{"fusion_encoder_head_dim": 16, "fusion_encoder_inner_norm": false, "muon_scale": "match_rms_adamw", "lr_schedule": "linear"}
Rows from block 6 of the image encoder of a small model that answers yes/no questions on an image's attributes, named by matrix and row number. Rows with one number belong to one channel. Each number is 128 + 32 x the weight over its row's rms, rounded and kept within 0 to 255. All counts start at 0. Numbers have three digits each.
After each channel's rows are labels from the 100 images, of 14976, where the channel reaches its highest value: "responds to" is what is common among them; "patch colour" is the nearest of a few named colours to the mean colour under the peak. Only what is clearly more common there than usual is listed. The data: telescope images of galaxies (Galaxy Zoo DECaLS).
# convs0: first 3x3 conv, stride 2 (encoder.blocks.6.convs.0.weight, 192x96x3x3, each kernel summed), inputs 0-95
# convs1: second 3x3 conv (encoder.blocks.6.convs.1.weight, 192x192x3x3, transposed, each kernel summed), outputs 0-191

convs0.42:063068121131144110136121140116100170169150121077141071144126078120104113181135173130104114129115169154085122180115140036107174133127124130088148107150144015083136192142075101118129136136157093142104172132117122153103174080144119096107103137094075119120144114130088116160102151098110087145
convs1.42:138175145055075126121130106132107175136161106153151104147141147116136125134133140129130113156175153136163087095065079096084130133242096159159126143122099150201111113124050107132132142147133125111118145145163094130098167135093028121160106181077103144112127091131077059092162116108194096127074180103112137157175150097131116143123156123106177156148146134110135152088121148139124110106073131103103142122122126137129144161130118101119102136169129146097139139081151084173147129093192151157142142177115058147205167097094170171110122133154122151230163187129119151167144110093111110117
responds to: roundness: in between
patch colour: grey; brown

convs0.13:149101094076118106124093098134136173093121103171105093078132136139135117151038124147145168129127194109121132153100120102152068214147112111129086123159131200161142172134142123121186127149125175140146056129155097137135123158111227125127096150164083176122136156134148158109129162139136093088
convs1.13:144118131178163093108126130103117098130209174098096210121097133128174139100087105138148127035161140127103121151151142131154107142123056149139128118108128114199144059129106102144126111139095212137090139086134092128125127073142147090167129113099155172095123114067147166155115103103094085122157119099140135155166195117123145110135132074139027131113132161230087156168098130078134095091192119119128124154146074138096119147111163168142153086115164110152106129130118172123124150164100102144154074106151193135106131122116123135073119075136106079089177098148143183148117096116160138138
responds to: edge-on disk: no; shape: featured or disk; spiral arms: yes
patch colour: grey

convs0.18:120143122122128122119089169156125135094131160158138137176137060141134112142155153134098170125090040151188134139131117132120157179190135153107074085098112141140121105086170119119102115152103132104126169043084198147108093127099190125153110087127170086048100093075118147095117127127127084143
convs1.18:137156133123139163000152121169120084161087151133159146123095070109112160125125124132148138067139140150121166156125140113164223139091113122129139099148140207150074113107130119133156127093127128115115115130132133091160106055087118059153091106111170131133163101119154141149076128147121154181139182122132108116116121066124119173143135162140057122075091153089156195178108109153148130166164148129104134135105093107176150107140147152167097122128106079134089128078150087173121126157082120125063166110123118150149135108159096177124067101042165093117113124133126143162157198159142125079
responds to: roundness: cigar-shaped
patch colour: brown; grey

convs0.123:055086139112129190149115108144101136159132035083129153132125140141118083157109106131079109082189107154140154146131124217125082144087133140140146154192118089106133117078080143121103106116088115133168077136136048142067140116090095119100107143172120074140121110080135127163144154122116105147
convs1.123:127142141139052085113100223115099161178141134130134112116139119089157080207126123151097142158114146126117147116141123126130058169153107138103138128121146122144189116161114158134157129108117188029082154164091127114095086120160122068166158092150166115120193114137078143088145117169168175170129080121123080117082127144115119128162169147079146193074136078152121202156092120069109126107079120065138099150142096120164138064156109130117120199132088103123136131123100108077122134126087163172133109119119148099111144148151122175129134125158106106188198115107155142160149120112061155108
responds to: roundness: in between
patch colour: grey

convs0.112:126091180162119099114179146173156105100158162196087118109110167106084115114133073108149114108105112079198157068163099096193125134130142123066114170126113151164124126077154168135070120147057115160151125133092113145101132066112114130108131163145089102104095122154121113109151098141114130041
convs1.112:144127100122121121082134151156135118168126129135068140146143157110160123120129087130132129118113177163123148155108090149125136199095138180131146129120128166129115172000145177125120071137190122149093118131102140150159173163136165117172140164121156036176173150146124143145154123147188120176092104160132067136120089122145156223129095141167139098145182082135127124131120125101092094167155203107099091169194194113140113126132125093166085105128063138109126137139144108135122117107126147123091145178129121133127107106123139124101081165049124157104102096107156094118143152155075105100
responds to: roundness: in between
patch colour: grey

convs0.164:160147140130168155129116144132058091058072091143118177131116100143132115141107151118133125104135150122153154143162131193109140072079133088100126040128166134169159136135074135097101109144110122153151152111121143107106095026080158150173112096109064129051139156128099127138098095095146090137
convs1.164:163130169167181152113107144135089151130115146107150195148131198074145153154158139171121092156122139135162136139039075140144116103100069078153101179160121176169149128114097127113149125162104082103077099135123143147104097158094122170134113121102134130157162135113053074135131104128118156168119172131114114129183144098145113111095151181128190141142095070104164196111090140101203128117177078057084181136117091044157142132138077125123121157140091143128124142113123119147181122109092173101149093158128064135126158163175133183104140102078117128118133198097098102136148154139087089162
responds to: roundness: cigar-shaped
patch colour: grey

convs0.187:166102104106138130133091197138158179170151172132126142130127121129074107122108077115164187153106182138180187089144102096144162101104152145095101157107151080098126131096173151110124093108103121089128144070171141113174208179171146121081099148159115093139141140134053155175154165119113122156
convs1.187:116163141164131186180089119124157102159156125116172136109074177110222135128162139085130142131130148069151128089104132090132134115132113027151067167160108137167125089180124132149094147217157127128134129109139134104087117174117162075124140155134139068092115062147137123146143104147125103161131149174117149184162192114102091136217121108147094134169101099131160130140085095148139139070138157172143108113125125089180131095119098166101059181083093119162124160102100128120108158134084106123095194192104168118090088181130118118120127121174083104135152166144131133152144146142159085090
responds to: edge-on disk: no; spiral winding: tight
patch colour: grey

convs0.149:108031060109108129144065111125160116115116125059133146122099098140156098161125096130112233118071141120134111086118123157105150150160085120120103169114098133110115167101156168081113163077144173100142182137159195126118139103142109137078141138095161138173118125091111125117115088158107100075
convs1.149:103162133094093188155119096149107128176134129086134136127187058106135111148109115163089144155135179177132131083126100121089057177114134110135129087101133123167097104173161121187125176154127159145142156107153120120180130130159153043183083161125197195089122110098148133138149111143115143124139137111117106149129128070041130158179148178136085151137082081148041121135093137199156134141118160168172120110202092126091122105085190097134098147116193116133108105137126150091121135130162130104098143108092109095114107106136096194116101116157120077136056128109122112167130129162066133141
responds to: edge-on disk: no; shape: featured or disk; spiral arms: yes
patch colour: brown; grey

convs0.158:158120122114127100143176045164158128110103102144076170174109139100172116121140113097139124107183093124182141158128119128081045097152102146138108066149133141103115132146185122171120162118097119129084109089124112128145053175121132152171071102128158121101203096120103141074118114088104067141
convs1.158:136111096135127128152086082164089127067107188076073097116162113158137103097120135125057127015127139155119110172161115183127071160071184098108162094087112084125146162153038126122142118141127144117122163092094139145160153031106133142109153096181152167127112152142127116200082156117130120122118130108128093131131094121072200154147145134175086119175115185135121137140159160151106129143102152182100141111111152138154142142141173188190158085173114118112181157109124126096109128147137077153153165074143135174130076166158124166106111139123135093088091098119130080154137148091152139126
responds to: shape: featured or disk; edge-on disk: no; spiral arms: yes
patch colour: grey; brown

convs0.107:120164137127101112112087079111114104110117107135072165131127134068092091068181103123089080105115110092127066106142108046100099135141120138107100116158143141098104091170153104122119141144162118143130141096210114079071131152046142141127161092163122124082124128128138127083109119124131053205
convs1.107:138180105149149126131097107159072131121060151165148169097145064128125143144084056121128091073109070120158088081202159087110164109106094135202114075114107117155108129166153115103152091085139156088098147121096158157146110135128130120202050098084156189105174157166135164145102131118064151145157142219130068165152143078134121142133140110083129142132118136114144148131140156123107111116156149127198152175137107168120109148078127146136152091153142114146113148094144090103114092141114097136118155096195159155193160152120107104156137081076128106165106150111118129163055122141098184171
responds to: shape: featured or disk; edge-on disk: no; spiral arms: yes
patch colour: grey; brown

convs0.144:163179148178114044134113191077138097111122172129136127107140112147086108094115111135142094099116152113107099089126132096098125118132141090107070098108141090166132183056126133112124125116045121159065136156114149121104130035088116098110146095164168110168105149127104156103169170152111091081
convs1.144:158106136117163170104122156139075136206091138172087150119113177100147145137090103149110184192074153124094158117097107110135138087119161119171126107123172160158166137010132111126186101182115157100043144167155114118110156131080142118129101149111159148138182160178124092146140063136127144171083150157095125120159155141117157193113123167144164117126137116112079140128105129191083089101137138077101092156167152066108087181143113073123149099135090123094108124174127170178163132121124100129115110159153066144192126191100154095162116097129158131117085147108097119149170091103095121097
responds to: roundness: in between
patch colour: grey

convs0.14:160169192090123070141121085120124138030122143133107192142119114145116129122138086140106115124141091127185154163148128171196070114121116172148109095104121209126130116131142110116131119144088118120104167187150130161134121195025106161167120150144133078106166117140140107093121156093146109129
convs1.14:158154170105161105068109204180147084103116129136107131128128140108110159130146105093064122084159140108126108118176099163138181160150139155132115139097100148174097154066133170197136160148150111137117099151149181145156109086115116109151097126123137141201139082182099095168100075097193145159046136145132127073153115111138156214139127122074150051157173095105173159139136168138103113137164128113137144120111132098183155172135168090160160057179130081141087156093141120153152156153130121119095190140156129143178148172079147086163123163056157138099129140112138136110137182116143127094
responds to: roundness: cigar-shaped; edge-on disk: yes
patch colour: grey

convs0.53:129082115132118155129167180137105135135133090088140109094161099158158066187089048151136096092074182108151174143093125159075123148117092180090172089128142132070123101117116135117141075131136096098105121152164105058121127147124156118092079114102127124141094126122055080175129156168171118098
convs1.53:135172141148127153166122092099144107173120135130112151146118114118205137163168138134073135149096207148137122114158155067138095201128093122148168104121089157140104132119088142172106130119138131104144181123144098052138122149114108119206102167117185158120125115111105071099169139179174084104111154122146172137142232123131154156164213154101131135160090122173057135127140135159118132129102145145110080149154176155111139126157167113152109198150168101090138092149105108154057117167223128129104156163138166179085130152109160100123199100106116127162087148132123135108074111114126126094
responds to: shape: featured or disk; edge-on disk: no; spiral arms: yes
patch colour: brown

convs0.168:199068152137131134144126102061151157102158133081137072112145121138111106138088104142106194099082136090172114121124128118082099120174142151088114075129130106147112136080054112134081174130054083101141147151136161157112113060181124104131171179140113158089120101174126152124144132119107083081
convs1.168:152126135136121146126152163134120110121061087108169179127136115095142164100146116097145158156139183152136083102134069166075153133145143141172136103091144161129159153063130116103128128133132101150113122193129112107126192171104107084173125182109096062109145094141103080097162131137117109104119133118127080159167120132181133166172132142095131149157153171074153120109167135078119111096160136113107114169138098096153168144197052115132065133160136122106119151196180062156161128202117168085169118139135121133132118218107128138160131120070079180196087136140134071141119214118103165106
responds to: roundness: in between
patch colour: brown; grey

convs0.115:039125193163121141131188135146148105118082139167101119129086084094122109103111134120086108116124095131160075160125120112125102067117133138138113050065114143129129089119092071148107137157098136150115103151135095144100116055061124146169106162116062120111121148130180165143196134126101070129
convs1.115:117087153092130112080149189159115135156143137158063182074143160093141118110091124154166112106040141133143116146103099076143132156153176157118133106165132157094125168066152154079188087132157100115129136137122151117195210135083084069144162134092109121180141188137083096110144116184138148174115130160098109161154129142146141211063090157119117126159137121133167134129158143138089084153137182088168162201151170098166120156114143111106142112140120106038122147070151097140107106107150120071116103103114054152151149144078148168139121124138128131097111164111098134092144129080141097099
responds to: roundness: cigar-shaped
patch colour: brown

convs0.179:160121080066131126133048141097069160171113060096101155130108080100185124143213122134138169112136147148117123142138126153099103099183109070128114124184137141098135136137141096119132133121127083112097095160168105100163168161114160117047084051146148098093097123119115110108106142116085106153
convs1.179:105176107110115177059168116115105121125108098203118171122150091088116153136124085105148171125138149148100138188100109078142089141146136167141094092170170138151136073192074190128143110115084172068112155141135117147157123093095159081154141160062102172104176152108139126111132103105127150059093152162139085146148106108138139093198193100155103169108072069124162168141102176130109151113109103103150161151103101149147109090135176114131150084086143134114145129117132138138114133218075106121134121090157146128133122184098115115143106152093136076229163134120106159189136100150157077112
responds to: roundness: cigar-shaped; edge-on disk: yes
patch colour: brown; grey

convs0.52:139158007116143169103123101126116185161117184117139000126150152140078137089133130134119083140114115123128162141136130082099137109145140176096092099084120111113159154115129118092128182153089124135126123115138120119139175123195175079099128127100137104126142108136144160132077117060123142097
convs1.52:143104148075110177111144100191163145154128093147162139098117203140143115150177125072154125130132106132188043111080060132103152160159112139099094117127154119147111136111130096105168110158139143171131131178120166135106212140114120123144108103125153139098117078133119124055098104104184082150132123134104106096102158179141091155100100118142152123121147195118163081158147130153079084087164110112077147127137110129097149242157133132107099173161151101091138160121121136174089119190166115127097092147105146167186103136088075153174178149159098113143195137170146143175092090142072126134
responds to: roundness: in between
patch colour: grey; brown

convs0.24:031115133115167169100091055140141154153114134153113149119156104123129175085082153123142123165101131096095126114108135053157159136099101113172113147181107044134134126097056126089115165120106146112068151110124143157125078160123122101066124100106100137127112104182158128129131046094130144120
convs1.24:155091117128138139121124063151153123106098126147151141103155141124138152094159151130142135126160162093140098077090124131148191167169126081125049117153109126138054074138071105054113117110155164116196097200120193135149168152069063090140162162149099148076123143110096104097131203169164102142122128161110147141136064174152094137181154109070122138135145134115136112119095113084141125118121144094149147147099097124138118147142126137111133124146132118049104173094145063166134145079109155196173102120076126108114121187080141141156111152092097109154210181199135083106132159135117152138
responds to: roundness: in between
patch colour: brown

convs0.74:143118100113139221137090075078139114069111079115095160088127159111170123118100102136099148135132087137064118108124124223180125159143136116116089098126133112157135147072105135115118111119084167104092049144115179130132146153103089154172096137110173155148182141064115106164144097085123133132
convs1.74:131197125123111119073152177172102107082137131134107126129136150099093113146129135134185104130078143094138112088153078103085118134151063102099157156079106146182131119104178111064173095128152085121098115132104179145162161100153099117050081110092171103124185116112100105119141142211077158111089120087215140110108164071121181116164170119126116112122133114178119154125123189108169148120145141102117161168112144124115148116112115144099111131145124076095157161104134177156125140053147097115157189185157058125137140112137158170106155091088117099152074183142106182182160093123088128143
responds to: roundness: in between
patch colour: brown

convs0.161:125105081100121088133150123136072159193100105136121128118108142073122103085216197125148128118128155116046188101136124140068133063162115119127141162136156115122120135139086121127104142137167118151097159131124085147099165091194122060062124133153165067106097125069097120145116107118130138157
convs1.161:095122144104123185132167153097132167187087115128093177158112110103201116129117123125139142194151116139136119067151121136147119127180155133162099087100097136126075120191122150132159201096095154000141134159154152109090145171042108106118111128099107118150144105161102092168122143104111162177078087140161133158141108123137134114137125092131167113150167131068133176155173105161111160137071132126141152166109132155108103078151104146086091138141161114094089127122162111144128125124105156158107191158164176145135127097108129111134115144198097160249111180095073108108134115110104135118
responds to: roundness: cigar-shaped
patch colour: grey

convs0.180:120122167150131126116093116085102147106092143203130173082115079137082117122099100131128058095123161144143085083123129132143148145175141158111157074147101125163132087090091098140101077160115146141141167135123167136086115054030196186135128073111070101126113091150112137097122103107117116108
convs1.180:149106075132153146010118118172085146148188089115075158116104199099101122116083142148212124121048167116139180130142128168105147175127126168096095151168157097152165118098120089132148088105112128105102102175107143169104154137161091062180128121142113115117172148135065106144165106138111189159116142147096153113153113078134107171073127181127162127153137106114141130118085132100158110090134136108128163186143167099169156156157171088159133106083118088106089139115129104159123119089170168170101146175115110174158137138081062123140173070112150085107139130105126071143129176132150098094
responds to: roundness: in between
patch colour: brown

convs0.35:135105134161138098136103254143113099117163110129140117076133115201157111130178140143150119139131042165076128197131143174102153143110145170151166170159093178094134111139118097127122135151121138170107111117097103107135115119122152131105119104144090197095105092168091107157136104173120165064
convs1.35:156164148128066081160137129153175128142187082122183053111117111168145130121153123111086157170105113136088148161153141126080073137190128100118168127191095124166190126143114093145085118144061143150094123170124105167118112158135106126142144119103146143111069124114137113163087132125133091139148095115127103111105157147054111160074109107167191103174158094131140120120135136188156139149096109129110112104133128105080071098168138148167049155123096172174136061076103095138154157194138125165108061143169117109041132127111113136130069105078165118167097071131114109096115080077112146114
responds to: edge-on disk: no; spiral arms: yes; spiral winding: tight
patch colour: grey