Weights of a small model that answers yes/no questions on an image's attributes: encoder activation gelu.
Rows from block 2 of the image encoder of a small model that answers yes/no questions on an image's attributes, named by matrix and row number. Rows with one number belong to one channel. Each number is 50 + 12 x the weight over its row's rms, rounded and kept within 0 to 99. All counts start at 0.
Before each channel's rows are labels from the 100 images, of 14976, where the channel reaches its highest value: "responds to" is what is common among them; "peak at" is the part of the image that holds the peak. Only what is clearly more common there than usual is listed. The data: telescope images of galaxies (Galaxy Zoo DECaLS). In brackets: how many of the 100, against the usual share in percent.
# convs0: first 3x3 conv (encoder.blocks.2.convs.0.weight, 48x48x3x3, each kernel summed), inputs 0-47
# convs1: second 3x3 conv (encoder.blocks.2.convs.1.weight, 48x48x3x3, transposed, each kernel summed), outputs 0-47

responds to: shape: featured or disk (70 vs 30.4); edge-on disk: no (57 vs 24.7); spiral arms: yes (48 vs 18.8)
peak at: centre (55 vs 9.8)
convs0.40:68 28 61 38 62 42 51 66 42 65 52 44 38 53 53 50 58 55 56 65 31 59 32 77 58 58 46 67 45 48 28 50 69 53 56 36 49 49 55 35 49 20 52 45 50 54 50 33
convs1.40:56 55 20 44 46 41 73 43 53 64 43 51 44 54 42 56 53 55 29 50 45 58 60 72 76 58 40 44 40 59 36 50 36 59 63 64 72 43 51 45 38 56 60 36 38 46 73 42

responds to: shape: featured or disk (70 vs 30.4); edge-on disk: no (63 vs 24.7); spiral arms: yes (54 vs 18.8)
peak at: centre (91 vs 9.8)
convs0.34:50 63 34 48 44 50 48 46 55 42 35 56 63 50 50 56 24 21 59 85 35 28 45 63 23 46 49 40 53 45 39 60 51 50 40 53 33 37 44 63 61 46 48 48 47 49 44 55
convs1.34:30 46 42 42 39 55 47 50 40 58 41 50 40 39 59 54 56 68 53 47 54 37 28 63 29 44 60 52 44 49 50 58 57 73 42 20 54 59 70 36 55 76 49 47 63 60 57 29

responds to: shape: featured or disk (76 vs 30.4); edge-on disk: yes (29 vs 5.2)
peak at: centre (62 vs 9.8)
convs0.1:52 48 60 48 45 52 58 49 50 49 57 51 40 56 13 55 49 54 26 38 48 54 55 37 50 59 48 47 31 45 40 55 70 56 42 44 27 39 68 46 54 24 79 35 57 57 51 36
convs1.1:56 43 64 54 41 57 61 49 42 62 57 50 44 30 27 42 43 58 46 52 50 35 59 69 32 52 33 22 50 71 29 56 34 29 51 30 57 38 49 42 46 52 36 33 55 49 50 46

responds to: shape: featured or disk (75 vs 30.4); edge-on disk: no (73 vs 24.7); spiral arms: yes (65 vs 18.8)
peak at: centre (82 vs 9.8)
convs0.39:53 44 53 38 42 59 51 49 34 57 52 46 27 48 65 58 54 30 40 57 69 52 42 38 38 59 53 50 27 48 50 46 36 34 67 37 38 62 57 57 34 34 43 75 56 54 34 24
convs1.39:60 55 62 67 69 44 29 58 39 33 49 28 57 53 52 47 34 48 46 63 79 70 36 65 49 35 53 58 27 45 42 61 52 44 40 57 45 52 52 43 62 33 55 62 64 57 43 58

responds to: shape: featured or disk (74 vs 30.4); edge-on disk: yes (36 vs 5.2)
peak at: centre (81 vs 9.8)
convs0.13:51 35 59 55 57 27 47 44 36 56 37 52 57 26 78 38 53 55 54 57 48 52 27 64 35 37 47 55 31 49 27 52 32 42 69 45 55 30 52 56 61 44 40 41 61 42 39 52
convs1.13:55 39 52 49 44 25 67 37 61 60 50 56 56 45 44 39 74 53 47 43 44 54 60 32 49 48 20 55 56 40 43 53 53 48 53 84 56 50 42 45 77 32 45 41 55 50 69 49

responds to: shape: featured or disk (75 vs 30.4); edge-on disk: no (65 vs 24.7); spiral arms: yes (57 vs 18.8)
peak at: centre (70 vs 9.8)
convs0.19:46 31 31 60 53 32 43 42 35 36 51 58 49 54 56 55 51 32 69 41 53 56 30 77 44 35 49 45 46 59 56 45 47 37 66 57 52 54 58 41 46 13 50 28 49 39 50 43
convs1.19:34 47 48 54 32 52 54 29 48 36 37 44 35 38 55 47 60 61 33 44 39 50 71 32 51 68 50 35 62 50 52 23 58 46 36 61 69 34 48 53 46 38 42 51 45 42 71 32

responds to: shape: featured or disk (78 vs 30.4); edge-on disk: no (72 vs 24.7); spiral arms: yes (60 vs 18.8)
peak at: centre (88 vs 9.8)
convs0.6:63 61 32 65 39 46 47 63 73 68 55 53 65 41 46 45 69 29 58 26 59 38 66 47 31 43 54 37 50 56 44 67 53 45 37 32 55 65 50 52 37 41 63 45 35 63 53 62
convs1.6:46 72 43 37 41 28 42 39 40 72 47 40 42 48 61 50 62 53 35 58 42 38 74 54 61 42 56 59 54 66 56 39 59 39 45 43 68 31 47 30 50 61 45 43 36 56 79 48

responds to: shape: featured or disk (76 vs 30.4); edge-on disk: yes (28 vs 5.2)
peak at: centre (79 vs 9.8)
convs0.35:45 29 46 59 60 48 49 49 55 57 85 44 56 40 35 43 47 38 54 48 39 44 22 45 29 62 50 53 37 57 50 52 73 55 45 36 48 66 63 64 32 39 43 49 43 48 56 25
convs1.35:45 63 40 54 54 37 57 21 50 34 29 36 51 58 26 52 37 55 30 57 28 61 33 55 49 48 48 47 52 62 57 33 46 45 50 52 47 46 44 44 69 32 76 46 58 58 52 33

responds to: shape: featured or disk (71 vs 30.4); edge-on disk: no (61 vs 24.7); spiral arms: yes (48 vs 18.8)
peak at: centre (28 vs 9.8)
convs0.10:51 41 41 59 71 44 35 57 34 40 47 48 45 46 50 44 67 51 39 38 46 71 49 56 15 40 38 67 32 44 48 52 31 65 61 46 43 71 70 60 40 47 39 36 53 44 58 55
convs1.10:32 56 37 58 67 32 50 50 49 68 50 36 34 53 34 61 50 60 53 61 44 27 62 52 62 32 44 66 39 73 55 64 55 60 67 62 63 39 50 54 43 60 69 48 56 60 67 62

responds to: edge-on disk: yes (32 vs 5.2)
peak at: centre (59 vs 9.8)
convs0.30:42 52 37 54 35 38 43 49 70 47 55 39 52 36 43 52 38 53 40 27 53 51 54 53 28 40 56 47 57 47 66 58 17 35 37 58 26 33 39 60 61 30 45 53 57 51 50 71
convs1.30:51 60 53 49 65 24 66 41 44 66 44 51 21 41 55 44 44 42 41 44 61 56 41 52 52 54 67 63 32 49 56 65 51 37 62 47 67 64 64 38 70 50 62 45 67 50 73 39

responds to: shape: featured or disk (85 vs 30.4); edge-on disk: no (71 vs 24.7); spiral arms: yes (61 vs 18.8)
peak at: centre (89 vs 9.8)
convs0.42:43 50 40 73 48 38 41 42 23 35 64 49 64 50 44 45 49 53 54 36 52 53 43 47 61 60 47 36 46 30 43 60 31 55 67 31 58 28 31 36 57 31 31 58 47 47 63 45
convs1.42:42 46 46 52 52 37 45 44 43 53 38 39 47 44 29 54 71 43 21 60 26 41 70 48 60 42 43 55 43 43 45 37 57 28 66 56 73 45 52 67 54 46 72 33 50 56 59 61

responds to: shape: featured or disk (94 vs 30.4); edge-on disk: no (88 vs 24.7); spiral arms: yes (80 vs 18.8)
peak at: centre (95 vs 9.8)
convs0.45:53 35 75 37 45 32 54 49 44 58 29 56 32 42 54 45 38 36 49 37 37 38 32 60 69 61 43 36 24 55 51 62 47 55 44 39 51 53 54 41 56 42 32 55 43 52 23 64
convs1.45:60 75 36 58 26 46 51 39 52 60 56 31 49 60 49 47 58 52 41 66 48 56 53 52 58 21 37 69 46 54 47 40 64 42 51 59 71 36 56 69 26 63 65 49 39 44 52 50

responds to: spiral arms: yes (39 vs 18.8)
peak at: centre (25 vs 9.8)
convs0.0:51 36 62 51 46 67 55 55 36 45 43 44 46 43 55 52 60 26 76 53 31 53 56 51 62 15 47 45 63 55 76 51 43 43 50 44 62 40 37 49 24 41 52 43 59 48 63 36
convs1.0:42 55 32 56 36 58 61 55 58 56 51 43 54 77 71 48 52 58 22 40 70 44 50 27 66 50 41 47 57 54 61 58 40 58 77 62 43 55 45 63 52 37 40 37 56 59 34 53

responds to: shape: featured or disk (82 vs 30.4); edge-on disk: no (59 vs 24.7); spiral arms: yes (54 vs 18.8)
peak at: centre (69 vs 9.8)
convs0.8:52 36 52 71 50 59 43 55 51 54 46 51 55 54 42 31 35 33 21 62 67 40 46 56 46 37 50 33 58 38 25 35 43 40 41 45 28 64 63 55 42 31 39 65 63 48 52 43
convs1.8:57 46 71 49 60 54 44 43 33 34 44 61 65 48 45 50 55 38 61 41 63 61 65 76 45 53 69 28 50 48 40 47 57 42 36 37 52 72 60 28 40 37 46 50 67 41 57 28

responds to: spiral arms: yes (41 vs 18.8)
peak at: centre (80 vs 9.8)
convs0.43:43 44 67 33 48 45 56 46 57 64 47 32 64 41 38 22 28 39 51 35 37 50 75 31 38 46 46 50 42 47 61 51 46 43 30 26 45 47 54 36 47 55 42 36 50 50 47 71
convs1.43:36 62 32 54 48 27 69 41 63 56 70 34 37 48 50 59 45 49 29 41 49 62 24 60 58 42 50 65 40 63 40 42 37 54 64 60 28 57 41 53 56 37 52 61 49 67 62 48

responds to: shape: featured or disk (61 vs 30.4)
peak at: centre (35 vs 9.8)
convs0.31:49 26 54 43 69 54 53 53 48 62 58 50 38 59 24 40 43 46 38 75 38 43 51 51 37 41 51 64 39 48 75 43 43 51 42 60 60 58 66 31 39 19 49 48 59 48 35 44
convs1.31:48 53 74 23 26 43 46 39 58 47 56 39 42 51 34 37 51 32 37 47 55 45 71 48 46 62 51 38 54 71 65 44 42 60 54 59 55 66 35 46 46 48 37 55 79 53 46 35

responds to: edge-on disk: no (82 vs 24.7); shape: featured or disk (82 vs 30.4); spiral arms: yes (71 vs 18.8)
peak at: centre (90 vs 9.8)
convs0.23:46 44 52 81 36 37 42 54 50 29 39 53 49 47 57 40 30 37 40 74 54 40 56 36 36 40 51 51 41 43 66 48 34 37 50 34 53 61 45 70 58 44 25 36 44 42 51 34
convs1.23:65 36 55 69 54 44 52 68 38 33 54 40 52 45 58 43 46 70 39 43 53 55 41 60 56 48 41 34 52 58 49 42 64 37 62 68 51 55 31 52 62 31 81 66 70 42 32 49

responds to: shape: featured or disk (68 vs 30.4); edge-on disk: no (56 vs 24.7); spiral arms: yes (43 vs 18.8)
peak at: centre (73 vs 9.8)
convs0.37:43 58 37 43 23 39 44 38 51 38 44 54 60 42 35 52 40 64 20 53 41 40 72 40 55 56 57 35 54 34 63 67 24 41 43 47 43 45 66 37 40 31 53 52 57 56 57 50
convs1.37:61 61 41 53 35 45 65 57 30 85 41 50 47 46 46 45 56 45 47 30 65 30 49 64 64 51 37 64 44 53 59 60 62 46 28 56 64 29 37 41 51 45 49 43 56 60 70 50

responds to: shape: featured or disk (68 vs 30.4); edge-on disk: no (60 vs 24.7); spiral arms: yes (50 vs 18.8)
peak at: centre (54 vs 9.8)
convs0.28:42 41 39 32 35 59 59 50 29 55 33 52 54 60 48 74 79 60 62 36 55 51 61 49 44 40 50 53 38 60 29 35 60 23 52 40 47 41 53 70 58 59 37 46 43 42 47 36
convs1.28:42 17 66 51 57 54 43 48 55 47 48 55 89 56 45 69 66 60 57 63 51 46 41 47 50 50 39 67 36 51 45 65 46 46 62 40 35 61 50 37 57 52 57 58 25 48 65 42

responds to: shape: featured or disk (65 vs 30.4); edge-on disk: no (51 vs 24.7)
peak at: centre (58 vs 9.8)
convs0.36:57 34 45 37 61 48 44 38 66 39 51 50 36 45 50 18 63 55 36 68 56 38 54 48 33 40 50 38 55 59 49 43 73 48 43 40 60 47 50 44 30 28 46 79 44 42 53 36
convs1.36:24 44 80 45 58 41 55 32 49 59 30 40 60 63 49 37 46 63 45 43 52 61 59 49 38 54 36 41 36 40 64 36 57 49 52 31 65 71 57 61 58 37 42 41 39 67 53 39

responds to: shape: featured or disk (70 vs 30.4); edge-on disk: no (60 vs 24.7); spiral arms: yes (49 vs 18.8)
peak at: centre (48 vs 9.8)
convs0.44:46 52 22 52 36 51 41 50 59 52 49 52 55 42 74 73 44 42 40 59 73 41 21 55 41 60 47 39 45 54 38 53 42 31 57 36 57 66 56 65 47 66 39 48 44 50 33 32
convs1.44:47 49 63 42 50 72 41 45 81 52 59 48 41 48 68 60 56 65 61 45 79 33 21 49 60 70 53 67 43 48 39 48 54 55 52 40 67 48 44 35 51 67 55 63 47 50 50 46

responds to: shape: featured or disk (67 vs 30.4); edge-on disk: no (57 vs 24.7); spiral arms: yes (47 vs 18.8)
peak at: centre (25 vs 9.8)
convs0.41:52 51 68 51 50 55 66 50 54 50 52 49 62 47 25 25 39 43 36 65 54 38 36 40 25 66 64 42 51 42 66 50 31 36 50 54 46 40 64 56 50 62 60 37 52 54 77 34
convs1.41:48 26 59 34 53 56 76 40 41 55 32 51 56 50 27 24 43 52 49 47 59 52 55 37 52 58 25 40 65 35 54 52 42 38 41 35 55 68 33 49 34 56 64 49 56 54 64 54

responds to: shape: featured or disk (85 vs 30.4); edge-on disk: no (70 vs 24.7); spiral arms: yes (58 vs 18.8)
peak at: centre (72 vs 9.8)
convs0.7:52 60 40 43 38 31 46 52 42 64 51 42 44 46 34 33 52 30 21 49 55 35 57 35 47 78 41 68 48 70 47 38 52 41 40 61 44 33 49 50 50 46 53 21 45 55 49 36
convs1.7:72 29 52 47 46 43 50 45 53 52 79 46 60 36 55 39 48 53 50 42 47 37 52 59 52 59 34 18 33 49 44 64 54 26 49 40 59 45 62 36 62 46 37 53 24 47 58 56

responds to: shape: featured or disk (62 vs 30.4); edge-on disk: yes (28 vs 5.2)
peak at: centre (84 vs 9.8)
convs0.18:43 52 40 46 48 80 49 49 46 36 35 57 42 62 54 46 43 31 46 45 70 31 58 36 37 44 32 44 59 29 24 53 29 53 58 38 43 58 43 40 37 33 40 46 32 57 52 52
convs1.18:53 44 52 55 60 73 50 55 60 48 33 62 57 59 47 41 38 43 62 58 45 52 57 63 62 43 76 43 54 55 60 44 57 54 27 38 48 47 55 31 30 36 54 54 58 23 83 50

responds to: shape: featured or disk (64 vs 30.4); edge-on disk: no (58 vs 24.7); spiral arms: yes (49 vs 18.8)
peak at: centre (42 vs 9.8)
convs0.4:48 31 37 32 65 34 56 50 51 70 69 50 41 42 44 39 22 48 39 55 42 42 42 44 63 54 49 38 39 53 63 47 55 65 56 41 38 53 47 18 35 60 57 33 66 41 54 38
convs1.4:55 26 64 44 34 15 70 53 46 49 68 39 31 46 51 41 64 65 47 46 57 41 49 57 49 58 35 42 65 57 42 37 65 44 48 44 66 44 52 48 58 68 27 64 52 61 50 50